config = dict(
    model='self-supervised image encoder',
    dataset='telescope images of galaxies (Galaxy Zoo DECaLS)',
    image_size=48,
    arch='mlp_mixer',
    norm='layernorm',
    expert_mlp_ratio=0.5,
    optimizer='nadamw',
)
Rows from expert 6 of block 3, named by matrix and row number. Rows with one number belong to one neuron. Each number is 128 + 32 x the weight over the matrix's rms, rounded and kept within 0 to 255. All counts start at 0.
# up: expert up (model.blocks.3.mlp.up, 8x192x384), inputs 320-383
# down: expert down (model.blocks.3.mlp.down, 8x384x192, transposed), outputs 320-383
up.33 [114 145 146 128 127 153 156 108 104 144 164 145 133 164  94  87 131 133 135  87 146 157  90 163 133 122 107 139 153 130 143 142 146 157  86  88 137 129 126 165  78 170 144 134 113 133  93 101 121 157 140 156 134  93 111 148 157 146 158 107 141 161 125 128]
down.33 [118  86  91 153 114  55  71 136 146  83 146 114 115 135 147 100  96 101 171 147 166 121 132 182 186 120 122 131 172 115 112 166 134 159 158  73 154 160 125 220 208 155 182 141  96 117 101  98 154  59  98 104 157 116 127 114 114 116 113 194 170 114 122 126]
up.34 [ 92 123  70 122 130 107 166  91 125 146 140  75 114  91 183 189  80 120 141 103 126 176 179  88 158 124 146 110 191 118 153  89 147 141 196 137 116 132 126 126 104 155 139 127  94 164 151  53 118  99 163 111 115  95 106 112  99 138 110 112 160  38 136 120]
down.34 [116 111 150 136 158 126 236 103 107 163 104 187 118 109 139 147  68  69  65 193  82  91  84 179 135  98 107 156 125 132 205  80 144  89  41 131 177  80  98 162  77  74  82 154  83 134 176 174 171 152 193  87 107  88  41  98 150 101 156 104 110  74 163 159]
up.35 [169 168 222 140 152 129  85 187 126 116 106 148 161  97 167 105 121 172 134  98 113 162 183 114 133 154 209 134   0 121 106 192 137 176 110 190  87 162 145 178 173 162 131 111 165  66 127 124  95 181 104 148 138 187 126 151  54 146 180 112 145 217 156 104]
down.35 [ 95 106 100 131 114 127 132  96  95 101 141 121  73 119 146 123 102  52  47 114 160 170 106 115 130  81  73 142 144 142 151 151 122 109 239 102 133 122  91 105 141 137 133 164 183 139  96  97 157 182 240 145 120 172 115 144 167 148 119 218 122  58 107 157]
up.36 [102 118 131 127 164 120 150 141 134 139 127 117 133 122 119 159 142 116 137 123  95 122 117 126 133 103 117 148 145 144 125 137 110 123 130 146 119 126 129 136 114 124 124 104 116 136 128  99 129 133 138 131 123 124 125 137  98 109 133 145 138 107 104 121]
down.36 [103 106 106 143 111 139 131 113 157 119 142 122 176 105 130 115 121 148 138 146 115 131 158 113 112 126 128 132 136 134  75 136 139 143 110  99 146 128 127 143 140 142 135 150 131 158 163 120 149 131 125 131 139 136 136 140 110 128 117 121 135 156 143 167]
up.37 [ 87 173 146  37 141 106 183 172 154 165 189 130 133  77  98 115 122 112 119 163 198 131 115 119 164 132 137 125  36 141 114 165 116 116 114  94 121 215 143 190 154 178 146 109 149 125 138 118  87 166 134 179 126 123 118 105  85 113 199  82 182 191 209  98]
down.37 [186 117 121 121 141  84  65 124  55 184  61  76 122  78 101  72 122 101 124 159 158 154 163 127 107  81  68 181  98 152  57  67 144 161  65 185 174  89 155 111 134  86  75 118  85  50   0 149 132 111  91 100 107 125  90 118 234 148 109 126 147 188 129 188]
up.38 [108 116 159 120 129 141 163 159 123 137 139 106 139 140 125 118 159 112 143 145 124 131 133 120 146 148 135 152 114 142 107 142 157 151 149 133  93 106 123 144 119 115 131 125 142 127 115 118  75 131 154 132 153 127 104 160  82 112 134 123 141 120 131 135]
down.38 [104 124 110 108 110 139 120 127 144 103 131 132  99 127 130  87 112 145 170 114 142 106 152 131 167 122 148  85 132 123 133 144  76 139 115  90 150 126 125 141 131 134 114 137 144 101 115 133 107 177 142 149 132 140 132 122 133 131 102 141 143 135 139 136]
up.39 [142  90 255 139 153  82  50 242 175 141 130  83 226 206 153  70  75 245 178 126 128 166 139   5 106 113 135 115   8 103  48 216  93 253 220 152 140 156 142  78 155 137 179 129 165   0  93 141 138 107  91  93 167 139 230  62 142 177 121 116 113 245 100 188]
down.39 [104 150 191 165  88 128 119  92  42   1 136 132 171 184 234 122  70 156 153 145 183 228  44 105  58  98  49 143 172 194 182  82  43  29 174 101 148 103 114 162  98 140 241 112 227 242 156 115 173 138 141 157  72 131 168  76 209 116 136 250  62  75 174 203]
up.40 [149 125 202 129 140 138 119  97  95 107 132 141 175 130 150  81 149 138 171 122 113 139 124 137 101 178 134 116 100 185  89  90  78 166 165 178 102  34 131  80 102 118  92  66 160  70  82 144 108 131 107 100 186 176 104 150 125  64  82 110  92 111 130 135]
down.40 [ 97 106 114 147  94 114 118 164 138 141 114 135 112 180 122 127  78 119  84 163 165 189  86 134 178 172 103 163 163 115  97 156 118  96 147 116 186 124 141 133 148 170 215 144 100 180 101 118 134 100 174 105 147  93 121  95 137 112  62 185 101 151 195  98]
up.41 [114 111 145 104 175  99 117 106 100 153 120  81 163 110 116  75 125 175 184 155 142 133 132 116 163 177 131 110 103 180 122 148 129 118 146  98  60  85 154  95 102 157 103 138 176 114  78 134 132 132 128 106 148 155 134 148  88  96 121  95 115 132 156 101]
down.41 [100 158  84 188  79 104 123  91 132 128  43 144 131 146  84 157 129 129 165 109 127 146  88 125 139  95 106 134  87 109 104 146 138  70 105 111 127 154  75 131 172 156  80 128  82 186 173  78 125 132  97  79 149 103 124 112 128 170  85 160 119 102 140 136]
up.42 [133 128 136 126 140 130 127 114 109 118  96 115 125 121 130 131 157 133 152 133 119 115 116 135 131  91 133 147 127 133 109 122 141 109 140 149 130 137 152 114 112 111 124 104 132 108 130  86 131 137 151 129 144 160 107 120 101 128 145 131 152  92 135  96]
down.42 [114 136 108 128  87 125 118 139 153 127 147 126 125 149 138 135 117 123 115 122 110 162 167 159 125 137  85 140 131 124 130 135 130 121 125 143 115  90 108 149 137 142 145 129 119 126 136 116 115 152 119 126  87 161 134 113 139 144 115 145 110 121 118 140]
up.43 [121 130 112 109 112 135 133 126 108 137 151 113 132 112 100 130 138 139 162 144 113 137 120 154 130 129 113 117 111 137 117 126 123 149 111 114 125 105 131 127 126 130 129 144 149 166 133 135 113 128 112 134 153 145 120 129 106 116 139 116 125 110 134 106]
down.43 [108 110 157 136 155 113 119 144 139 142 123 164 132 154 165 160  90 153 156 143 109 111 120 133 138 146 151 143 112 131 138 124 127 124 163 114 181 142 155 111 148 144 102 109 172 116 116 133 140 104 127 153 145 110 143  80 146 112 113 137 114 137 107 130]
up.44 [ 86 129  48  86 116 139 178  88 155 181 135 116 110 105 174 184 113 103  91 126 127 167 105 123 148 139 151 129 197 113 112 106 110 131 173   8 123 121 111 121 135 138 167 130  89 183 144  65 137 107 161 135 125 102  86 146  67 128 110 139 119  48 116  79]
down.44 [157 120 206 161 190 103 214  87  83 145 107 139 137 144 102  37 138  58 105 173  86  98  95 148 161  98  28 144  97 163 157 108  98  45  85 122 209  75  97 154  79 107  90 106  69 107 155 145 129 166 136 121 103 104  45 110 158 166 152 110 112  82 165 177]
up.45 [150 102 128  86 110 134 151 156 111 117 152 130 136 106  86 128 139 131 114 139 129 106 116 105 154 158 113 160 123 120 121 139  93 125 118 127 122 117 127 114 138 105 129 128 139 137 135 108  86 147 129 121 132 133 101 145 136 117 142 127 141 125 133 116]
down.45 [115 153 137  99 107 127 110 145 104 132 119 142 113 142 114 133 136 102 132 158 124 115 122 134 126 143  98 174 153 110 121 106 153 113 141 121 127 115 112 132 108 100 136 137 122 140 101 118 122 131 103 155 138 163 114 121 123  92 123 135 134 143 147 131]
up.46 [ 96 150  37 154 109 156 222  81 148 175 135  90 124  43 187 144  98  96 105 110 101 168 153 162 168 114 131 130 222 130 139  39 132 102 183 106 128 115 137 125 110 135 114 115  85 196 144  44 113 118 158  96 117  64  89 111  88 132 120 137 172   0  97 103]
down.46 [125  42 173 171 100 103 255  99 124 156 100 155 132  63 165  93 100  95  96 179  64  91 122 127  62  82  65 155 155 150 213 140 132  88  62 117 199  81  71 134 133  74  85 154 119 159 158 189 207 172 140 140 106 107  32  58 142 133 215  72 125  49 171 154]
up.47 [ 56 125  43 102  64 123 229  57 132 131 139  99 118  72 163 195 106 113 110  86 127 129 130 120 171 143 104 124 201 129 162  60 121 129 163  60 138 109 135 120  97 138 128 137  54 215 140  85 123 118 179 112 129  66  85 102  96 142  95 120 135   7  98 120]
down.47 [113 106 122 204 148 130 212 116  97 137  57 186 130 101 144 108  70 101  78 168 103  96 107 206 104  94  73 189 149 137 216 105 114  34  31 125 178  94  99 129  87 120  94 143 104 160 184 163 167 171 168 130  97  96  17  77 160 203 193 121 129  66  92 177]
up.48 [127 120  94 115 130 139 127 109 121 131 134 125 134 124 127 123 136 118 129 141 120 132  99 143 118 137 129 123 135 105 109 140 125  94 148 162 112 129 155 114 149 113 114 134 133 134 108 107 109 124 117 120 146 123 131 133  74  98 102 124 131 109 147 123]
down.48 [133 134 127 111 127  94 107 100 128 130 136 129 119 102 127 136 113 139 153 136 139 132 133  97 146 121 118 165 118 136 130 137 115 132 106 131 150 130  89 108 146 126 160 126 111 103 125 122 148 118 136 119 121 103 104 132 124 145 151  94 161  91  90 147]
up.49 [127 130 129 132 136 138  84 141 122 120 131 123 123 142 126 127 117 139 129 129 102 139 112 143 137 154 100 136 112 120 115 133 170 106 124 160 125 130 155 141 119 110 128 114 143 138 114 123 116 120 125 137 153 144 129 131 140 142 132 107 152 160 131 106]
down.49 [ 97 132 117 111 127 154 148 118  91 115 158 170 136 108 139 117 145 154 139 126 132 125 105 146 103 103 119 102 128 141 122 144 141 119 161  92 115 126 154 132 144 143  94 134 129 109 131 123 118 133 153 101 134 121 142 134 137 123 125 114 114 134 128 123]
up.50 [122 127 126 108 123 124 132 118 117 125 145 119 134 127 126 101 140  97 159 115 155 123 103 107 124 135 139 141 127 132 106 118 125 129 122 131 127 145 111 146 136 138 123 101 112 110 139 133 125 119 133 140 131 114 114 122 132 148 147 118 110 115 107 110]
down.50 [105 136 124 103 154 116 138 149 131 113 155 142 152 127 114 144 125 188 103 134 119 124 123 126 144 157 101 129 135  95 129 109  99 110 166 131 133 180 127 140 155 114 147 142 140 160 151 128 125 134 145 103 139 151 115  82 112 148 164 136 118 125 121 131]
up.51 [150  97 111 103 133 170 128 120 153 152 131 121 139 144  81 107 170 139 122 146 127 126 107 127 130 124 107 109  92 135 129 136 132 144 147  99 118  97 131 115 118  99 128 119 151 133 122 121 128 130 126 147 156 129 111 137 141 109 118 115 121 133 146  72]
down.51 [123 103 142 142 108 118 122  96 122 140 140 104 113 153 130 105 120 134  77 120 148 156 126 103 128 146 108 159 106 137 126 140 113  89 147 115 166 124 149 174 111 147 173 140 102 129 163 139  96 134 188 130 135 124 129 157  86 120 150 146  78 113 133 105]
up.52 [176 172 154 181  82  73  11 141 156 113 114 143 149 145 115 104 165 155 151 151 145  85  61  86 145  78 243 157  43  72  85 157  80 117 146   0 119 145  99 100 123 109 231 175 120 112  78 104  87 131 145 114 146 170 113 157 168 163 143 150  51 237 150 128]
down.52 [184 124 158 133 162  78 117 143  93  67  91 118 133 243 116  39 151  76 123 143  83 132  95 112  97  98  97  50  63 175 164 143  97   3 139 117 182 197 141 122  86  55 102 176  92 102 178 171 147  87 125 147 143 106  41 142 208 251  82 148 102 155 129 255]
up.53 [144 137 149 102 121 146 114 121 118 126 110 163 144  84 120 118 166 120 140 132 138 130 138 156 117 134  82 147 129 136 126 100 117 142 121 103 101 120 170  98 141 134 121 101 140 124 113 132  97 144 134 152 142 156 113 134  99  83 158 106 120 124 120 102]
down.53 [ 92 144 116 116 110 144 159 120 125 132 112  98 123  97 123 110 128 172 105 138 154 166 106 131 107 128  96 129 120 107 135 145 141 102 153 107 149 144 104 127 154 152 172 121 111 117 105 124 113 164 148 111 150 147 118 144 140 101 103 106 102 127 129 166]
up.54 [133 129 140 127 134 155 121 119 126 133 116 121 136 130 144 141 155  98 131 153 134  91 122 128 131 116 120 125 119 136 120 144 123 122 135 115 128 103 114 103 108 126 160 122 144 145 105 139 101 119 144 146 118 118 107 140 110 128 144  85 114 122 125 114]
down.54 [129  88 101 104 150  84 115 144 144 110 154  80 166 102 124 115 114 115 140 116 118 116 150 107 117 137 142 128 165 123 137 156 131 109 102 106 136 130 126 115 101 151 124 137 132 125 127 112 106 153 152 124 129 136 150 152  90 139 151 104 108 148 128 130]
up.55 [ 78  96 130 118 144 110 122 107 121 138 111 121 163 129 133 126 144 173 133 121 131 141 123 108 168 141 126 153 139 121 120 120 113 138 131 176 114 110 130 152 113 111 143 106 125 135 120 110  97 141 104 145 127 102 121 124  95 130 131 133 139  93 136 139]
down.55 [139 132  82 173 119 104 121 107 153 125 146 151 155 132 137 112 131 135  90 133 122 167 122 141  94 106 111 140 158 121 121 114 112 153 123 112 129 109 151 136 149 145 104 121  98 104 133 142 108 139 106 133 147 126 124 106 123 185 134 174 155 143 118 124]
up.56 [114 133 143 101 116 143 124 110 134 159 115 136 122 107 126 140 126 130 136 149 119 148 112 120 123 135 130 131 130 123  86 138 143  99  92 126 110 126 136 131 123 128 149  94 154 117 110 125 145 129 126  99 142 139 146 141  99 109 136 115 126 119 153 121]
down.56 [137 162 119  99 118 156 125 102 135 137 107 118 117 168 138 136 133 134 109 166 101 137 114 131 129 116 108 127 139 130 130 100 124 148  99 108 125  85 101 129 129 113 135 116 149 113 152 121 124 131 147 153 123 107 125 121 156  83  93 120 121 125 149 163]
up.57 [127 104 113  81 131 144 127 130 112 113 124 148 132 135 107 130 149 138 141 133 121 138 127 126 140 121 140 118 114 152 123 125 110 122 128 107 110 115 126 154 137 129 133 114 132 128 118 129  97 142 135 102 137 116 136 100 128 122 136 145 111 108 147 136]
down.57 [107 137 109 160 121 111 133 147 110 162  95 117 130 151 152 148 111 122 138 100 139 124 142 144 128 151 160 136 148 142 158 158 110 144 137 137 101 148 112 143 140 120 118 102 131 122 108 157 118 110  95 111 120 114 144 156 149 100 142  92 132 130 130  82]
up.58 [122 122 132 159 124 143 126 127 141 147 145 142 128 146 135 116 155 113 128 128  96 146 125 143 147 128 110 128 138 125  96 150 134 117 123 129 130 118 131 124 127 127 127 118 127 138 131 136 128 127 129 142 144  96 137 119 112 100 142 104 111 135 122  95]
down.58 [140 155 160 107 124 130 134 112 171 129 107 122 102 100 134 118 131 140 134 127 154 147 130 142 120 107 104 145 144 114 146 121 139 131 123 130 127 125 155 154 116 128 167 100 122 146 156  98 128 112 150 101 162 142 117 139 111 168 124 134 172 139  94 121]
up.59 [133 129 121 114  95 137 130  94 118 132 134 138 142  99 116 141 117 109 149 133 143 118 112 123 144 131 129 166 147 144 120 141 125 120 141 134 134 135 141 163 143 117 126 132 116 149 126 132 140 118 142 133 143 153 122 145 137 119 122 106 120 133 124 107]
down.59 [108 114 116 130 128 123 115 118  92 136 114 168 122 129 111 167 106 124 110 153 110 118 125 102 141 111 135 148 146 123 169 115 150 109 125  85 122 128 140 139 154 113 134 125 104 158 125 126 148 134 138 130 186 111 144 169 149 128 120 127 176 158 104 144]
up.60 [124 126 152 100 105 126 122 142 121 135 154 160 151 143 118 136 158 101 150 147 125 133 140 139 144 160 142 126 114 144 137 127 134 133  97 127 116 149 141 119  87 129 133 118 138 140 142 115 131  99 123 121 144 159 124 127 121 145 125  92 119 135 146 106]
down.60 [117 112 138 129 139 126 121 149 130 103 108 146 144 117 142 121 126 156 102 133 123 133 155 148 144 141 134 125 140  82 129 100 141 129 144 102 104 153 116 128 111 103 100  98 153 136 117 139 136 157 108 122  93 143 124 125 125 115 106 148 119 124 140 151]
up.61 [ 67 103 144 139 114 148 105 122 113 180 153 154 157 124 116 112 122 110 154 127 131 151 110 107 167 142 123 134 131 160 115 148 130 151 116 130 104 143 143 137 138 116  84 116 147 106  86 138 116 151 119 125 148 130 103 122 103 110 164  89  97 111 144  85]
down.61 [143 145 104 147 102 135 143  44 128  98 118 138 105 159 146  84 149  89 145 135 109 136 103 167 152 133 132 151 143 169 132 125 130  88 162  98 146 158 124 129 144 162 100 110 108 126  97 137 119 129 110 125 139 120 147 121 122 121 112 120 134 121 128 114]
up.62 [124 108 133 119 117 134 128 114  95 133 158 130 141 109 101 113 174 110 129 158 156 135 134 142 161 130 151 158  98 136 113 139 164 111 118 135 124 144 150 151 128 119 136 102 123 141 123 145 125 135 130 131 162 101 107 178 130 117 159  93 101 123 154 105]
down.62 [111 138 126 127 132 157 143 109 167  93  92  71 112 133 154 136 149 176 106 117 173 100  81 108  99 177  98 148 153 154 164 136  80 115 146 121 134 143  90 126 147 165 141  88 120 149 135 134 151 151 146 121 129 137 131 140 101 137 121  96 138 156 148 114]
up.63 [151 117 118 131 149 150 131 124 106 136 125 127 120 104 123 153 144 137 125 115 134 128 117 128 138 145 144 135 142 128 117 152 131 124 149 141 116 117 133 134 125 136 124 128 115 144 112 114 127 135 132 141 131 104 141 138  99 133 120 122 136 122 138 101]
down.63 [125 124 123 125 111 125 143  85 146 108 118 150 115 124 146 151 137 122 124 129 142 101 101  93 122 128 125 131 120 144 116 123 150 142 131 114 119 142 144 166 115 122 142 148 118 111 132 136 113 126 152 114 110 142 115 138 139 143 131 108 127 112 129 131]
up.64 [113 103 140  97  55  50  75 181 255 165  44  34 115  68 149 182  96 197 135  85 164  48  77 119 145 113 165 139 153  96 144  90 127 104 120  44 144 101 145 114 155  89 163 181 118 126 169 134 170 128 184 104 109 123 152  79 103 178 114 165 185 121  80 126]
down.64 [ 95 121  98  64 161   0 127  90 165 153  41  67  65  51 108 171 138 155  92 116 168  76 123  79 125 128 126 169  29  61  60  65 135  73 144  66 175 123  50 111 150 153 109 131  69  80 196 141 165  48 121 105  98 125  78   0 159 212  91 133 235  90 147 138]
up.65 [ 99 123 126 116 143 152 130 139 124 108 137 127 116 129 129 120 133 123 135 141 136 103  99 209 148 138 113 145 115 153 117 132 133 147  89 162  71 123 130 174 179 156 117  54 111 170 134 163 125 167 119 136 126  77 122 140  94  44 151 100 161 111 192 101]
down.65 [122 209 136 133 169 150 149 106 132 126  78 112 154  63 153 119 132  85 115 128  94  74 117  83 114 133 135 147 137 119 130  91 110 170  74 111 148  98 147  94 138 101 114 136 148 115 135 171  74 140 177 116 111 132 136 116 160 119 144 101 101 176  68 151]
up.66 [109 135 133 104 126 128 126 133 112 126 119 147 114 122  88 108 138 128 151 117 150 152 142 152 143 146 116 126 144 147 127 145 141 139 129 123 130  91 123  81 125 107 126 131 124 165 121 103 112 148 131 143 146 133 143 128 149  96 130 107 128 118 138 122]
down.66 [105 144 125 159  97 117 125 133 135 106 158 156 130 176 117 110 150 127 161 158 118 126 121 160  96 127 149 140 134 134 138  76 122 138 147 143 179 125 140 124 161 132 125 126 169  90 124 118 133 150 149 122 106 146 139 139 114 130 110 118 149 121 129 121]
up.67 [211 156 200 122 125  16   4 203 248 108  66  73 240 124 162 101 102 224 189 113 107  93  96  65 135 111 183  97  18  80 139 182 117 151 136  74 107 190 102 106 160  68 168 176 164  21 135 170 143  92 107  90 151 202 205 105 107 199 101 133 195 241 113 151]
down.67 [113 187 136 134 159  87  87  60  96  88 102 169 137 127 133 163 210 148 234 163 124 231 145  35 111 155 139  42  54 117 130 148  95  50 255  92 109 107 128 121 133 169 180 118 104 160 156  52 158  30  76 150 191 178 164 142 143 138   0 151  37 118  54 207]
up.68 [123 140 105 101 142 131 127 130 113 132 132 110 137 126 116  99 145 109 108 123 149 146 132 133 149 154 117 103 118  98 103 135 141 127 148 153 110 122 113 148 120 123 131  87 136 139 100 121 139 113 124 119 156 137 142 127 121 126 125 100 126 132 126 127]
down.68 [149 127 152 148  98 132  94 159 157 112 132 128 129 142 123 174 113 169 106 109 148 136 131 151 153 143 113 119  95 120 141 132 153 137 125 113 144 157 100 157 130 121 113 120 162 142 132 136 136 143 129 159 144 117 133 133 126 130 142 108 146 121 148 121]
up.69 [112 148 127 121 140 150 118 109 126 141 129 127 136 104 146 118 158 109 132 129 118 140 140 110 125 101 138 159 119 165 116 110 137 131 128 129 121 105 136 122 121 121  99 132 112 150 155 125 113 118 132 116 141 117 126 144 100 124 154  95 141 109 142 126]
down.69 [127 143 138 133 144 132 130 107 140 120 141 119  97 122 110 110 121 125 142 164 146 135 143 112 131 103 151 104 119 107 152 151 147 101 125  93 101 112 129 131 176 144 155 114 116 114 132 131 162 122 129 129  98 120 146 142 158 129 150 116 147 128 140 125]
up.70 [147 174 122 115 101 161 144 140 128 125 141 134 129   0 132 141  57 127  80  84  95 140 187 171 138 143 170 105 172 172 130 153 128 191 137 144  71 239 137 164 128  93  91 149 128 136 126 200 116 240 164 130 139 120 144 191  81 104 216 114 158 143 127 116]
down.70 [ 38  72 119  80 158 112 107  73 157 152 104  91  86  62 120 147  81 102  74 140 154  96 108  97  81  90 112 255  77 159 112  74 176  63  59  94 193  88 118  77  99  84 108 157 213  73 126 110 215 172 164 114 109 122  89 100  84  58 230   8 138 107 177 128]
up.71 [150 139 136 148 140 141 100 134 135 143 120 136 125 117 120 121 130 113 158 143 140 118 121 118 143 125 125 146 106 138 124 142 127 108 130  92 126 123 153 155 126 120 128 112 119 119 106 115 122 139 126 158 105 127 124 154 104 144 112 138 172 156 168  93]
down.71 [130 150 127 145 126 140  83  97 159 143 114 145 155 121 139 163 150 135 116 119 120 128 101 128 139 166 152 126 148 165 148  92 138 123 107 111 112 112 125 130 133 120 160 125 149 152 141 149 109 119 135  96 136 109 135 151 145 122 106 176  79 117 142 124]
up.72 [112 137 113  94 132 107 120 114 120 128 114 135 130 113 101 100 144 118 143 121 132 126 158 147 172 144 138 116 100 131 119 109 113 126 128 133 106 107 144 141 116 150 153 105 143 141 104  82 111 134 140 148 128 106 111 144  89 129 149  72  93 113 148 113]
down.72 [116 121 137 124 110 123 123 117 135 164 118 111 144 131  68 128 120 117 154 116 105 138 129 139 126 135 162 116  76 169 179 110 155 135 117 112 131 102 116 101 127 134  88 158 134 100 131 146 129  84 101 122 130 145 114 135 138 137 147 133 126 136 126 153]
up.73 [137 128 107 107 115 151 145 140 111 122 131 131 117 135  91 111 141 106 134 149 133 129 127 131 127 134 108 128 132 138 103 134 154 142 122 121 109 106 125 120 125 135 108  91 143 128 100 110 126 123 138 125 141 110  80 135 117 107 157  96 141 124 154 112]
down.73 [127 132 147 128 139 117 134 106  89 136 147 142 161 129 110 128 146 180 145 139 152 157 119 124 124 157 141  80 146 130 170 130  94 130 149 157  99  86 159 143 109 110 156 107 180 143 126  97 143  94  86 125 144 142 110  99 133 117 126 105 142 156 113 141]
up.74 [140 127 127 109 110 133 145 133 108 134 126 148 108 120 114 107 161 145 157 158 152 124 153 129  97 138 150 129 122 150 133 153 121 132 118 156 129  90 169 135 136 125 106  91 139 130  93  99 104 121 121 154 143 150 108 108 119 101 122  91 127 157 136 127]
down.74 [ 94 148 151 123 138  94 144 155 107 161 145 132 132 147 132 117 124 114 105 103 140 137 110 155  99 150 151 148 123 132 111 133 129 135 152 119 127 117 125 148 131 133 140 148 136 136 122 137 128 152 146 124 142 141 148 138 100 132 136 147 148 127 129 139]
up.75 [101  87 124  91 181 103 132 144 167 153 130 118  63 102 118 171 130 126 108 100 119 125 133 144 147  95 144 137 127 132 136 138 127 133 150  93 126 127 118 160 160 120 128 113 119 147 130  99 109 122 144 107 140 138 155 168 160 138 137 108 188 119 123 156]
down.75 [142 137  76 141 134 107 118  96 145 108 147 138 156 143 143  92 188 100 147 149 127 160 171 140 154 101 163  93  72  98 183 144 162 134 126 177 166  99 105 132 142 122 120  77  92 107 124 105 128  92 114  60 145 165 113 139 102 126 147 129 110  95 155 185]
up.76 [120 120 148  99 131 151 147 113 138 147 146 119 157 124 149 118 136 115 146 145 120 112 110 112 155 171 144 124 109 146 124 133 146 106 136 109  98 142 148 142 134 124 122 101 150 115 127 149 101 138 111 140 149 114 108 107  92 157 131 132 127 133 146 126]
down.76 [ 75  97 125  94 152 134 127 116 117 156 108 148 148  72 162 147 102 119 133 132 119 127 127 171  95 112 129 112 134 129 123 152 140 123 138 132 117 136 101 160 109 143 174 114 103 126 101 106  96 115 162 111 131 124 111 139 133 113 134 114 116 153 124 131]
up.77 [105 114 132 143 138 140 129 141 149 139 146  97 156 127 117 140 131 131 106 138 119 118 114 133 125 144 142 135 105 152  94 137 157 116 141 125 118 133 147 122 136 134 103 121 157 126 101 137 102 129 111 145 153 147 101 146  97  97 132 147 124 127 130  89]
down.77 [135 145  99 122 132 122 130 133 150 137 150 122 117 126 148 117 176 127 108 145 124 138 133 136 138 124 101 157 110 138 136 130 137 107  97 123 115 146 172 136 164 169 123 151 109 102  89 128 109 133 146  94 171 156 109 134 131 114 113 136 132 134 131 103]
up.78 [133 138 117 131 134 103 134 144 131 140 107 130 144 112 125  97 133  99 125 130 117 143 115 109 124 125 103  97 116 147 112 136 145 123 121 133 118 128 144 150 152 127 126 137 149  97 107 125  90 147 118 144 104 113 121 136 109 115 126 110 138 154 140 107]
down.78 [139 142 149 130  83 135 108 158 125 135 146 133 148 130 144 139 124 102 129 135 116 129 101 128 160 115 145 108 147 122 124  95 113 143 129 150 114 132 138 166 116 148 121 143 140 100 116 109 131 164  92 151 120 100 146 151 109  90  71 139  94 170 176 138]
up.79 [153 128 122 136 111 121 119 126 127 126 140 165 137 151 119 127 125 121 114 161 105 108 128 139 111 155 106 134 127 135  99 140 108 109 152 111 117 104 116 134 131 111 156 139 163 143 130 102 111 144 139 135 119 121 128 136 127 116 128 110 121 145 135 138]
down.79 [129 119 154 120 117 134 138 171 107 122 162 149 143 136 116 125  84 153 131 173 161  91 102 112 113 132  99 121 139 131  98 112 153 140 138 134 130 140 146 145 159  99 135 147 112 126 128 175 105 150 133 153  93 124 108 129 145 117 141 101 138 123 184 120]
up.80 [134 147 148 127 116 137 141 121  98 172 160 141 121 151  73 126 108  87 125 113 134 138 100 182 124 145 144 130  80 144  99 114 130 151 136  95 106 124 129 144 137 145 149 128 103 109  96 124 111 121 141 140 129 129 127 122 148 110 156  88 150 182 122 136]
down.80 [162 131 165 111 145  65 139 100 168  57 111 106 134 130 146 164 147 119 135 108 208 123 164 152 129 131 157 144 127 104 147 170  80  98 155 160 117 158  90 117 165 119 130 133 120 158 109 142 156  97 131  78 147 156 123  90 118 150  91 127 173 110 143 104]
up.81 [ 97 103 158 169 119 115 135 160 111 132 156 123 131 205 138  76 138 143 168 129 140 204 100 132 152 108 203 128 154 120  99 178 108 143 162 102 127 114 142 134 133 158 132 121 128 152 109 132 106 107  92 145 150 122 155 131 161 124 156 127 139 163 127 138]
down.81 [104 110 177 108 154 113  97 139 157  95  94 144 114 140 144 126 149  98 124 124 152 132 143 112 130  88 148 158 161  94 117 151 153 116 129 120 163 109 130 171 151 128 150 118 114 116 127 126 143 126 134 111 116 160 110 135  81 139 140 132 134  96 157 105]
up.82 [138 143 142 112 135 108 124 120 124 112 114 102 159 135 131 125 136 115 123 120 127 127 117 149 131 118  99 135 115 123 116 141 147 121 118 135 126 110 131 136 103 134 113 134 146 122 131 135 114 142 137 131 142 125 116 135 140 134 134 117 143 109 109 121]
down.82 [120 132 169 134 145 115 138 153 118 134 145 114 152 127 150 138 122 106 149 119  80 141 145 105 166 113 106 120 135 141 120 138 111 136 120  95 133 137 128 110 124 106 114 116 129 120  90 128 128 148 151 144 118 135 149 109 165 136  97 106 157 127 145 147]
up.83 [184 138 139 127 152   0   0 186 214 115  82  15 210 117 187 135 123 255 169 135 163 106 103  64 131 108 147  82  30  67 122 132 107 167 121 104 121 157 113 153 150  92 166 158 161  47 127 165 161 106 115  91  80 173 255  96 106 174 111 151 212 225 125 138]
down.83 [ 63 151 144  88 144  69  65 146  98  86 119  70  46 133 166 160 163 105 255 107  87 180 193  20 108  91 111  75  15 155 135 122 146  44 255 128  99 130 169  86 173 143 150 105 104  74 148  95 154   7 141 168 152 228 140 173 168 146  18 187 130 150  85 202]
up.84 [138 117 151 121 125 140 135 123 123 132 115 134 128 153 126 114 107 123 116 130 133 146 134 119 141 157 136 134 131 143  96 127 117 146 141 104  86 107 149 146 125 133 123 127 137 124 113 113 117 104 150 111 119 107 118 132 119 129 137 113 132 144 110 123]
down.84 [ 99  89  95 104 111 146 116 115 131  90 147 155 146 131  87 140 128 125 161 131 119 143  85 143 115 123 111 128  97 154 129 119 135 118 153 118 125 106 130 157 127 119 128 134 137 136  78 144 115 141 122 165 125 121 120 107 121 127 146 155 143 142 125 135]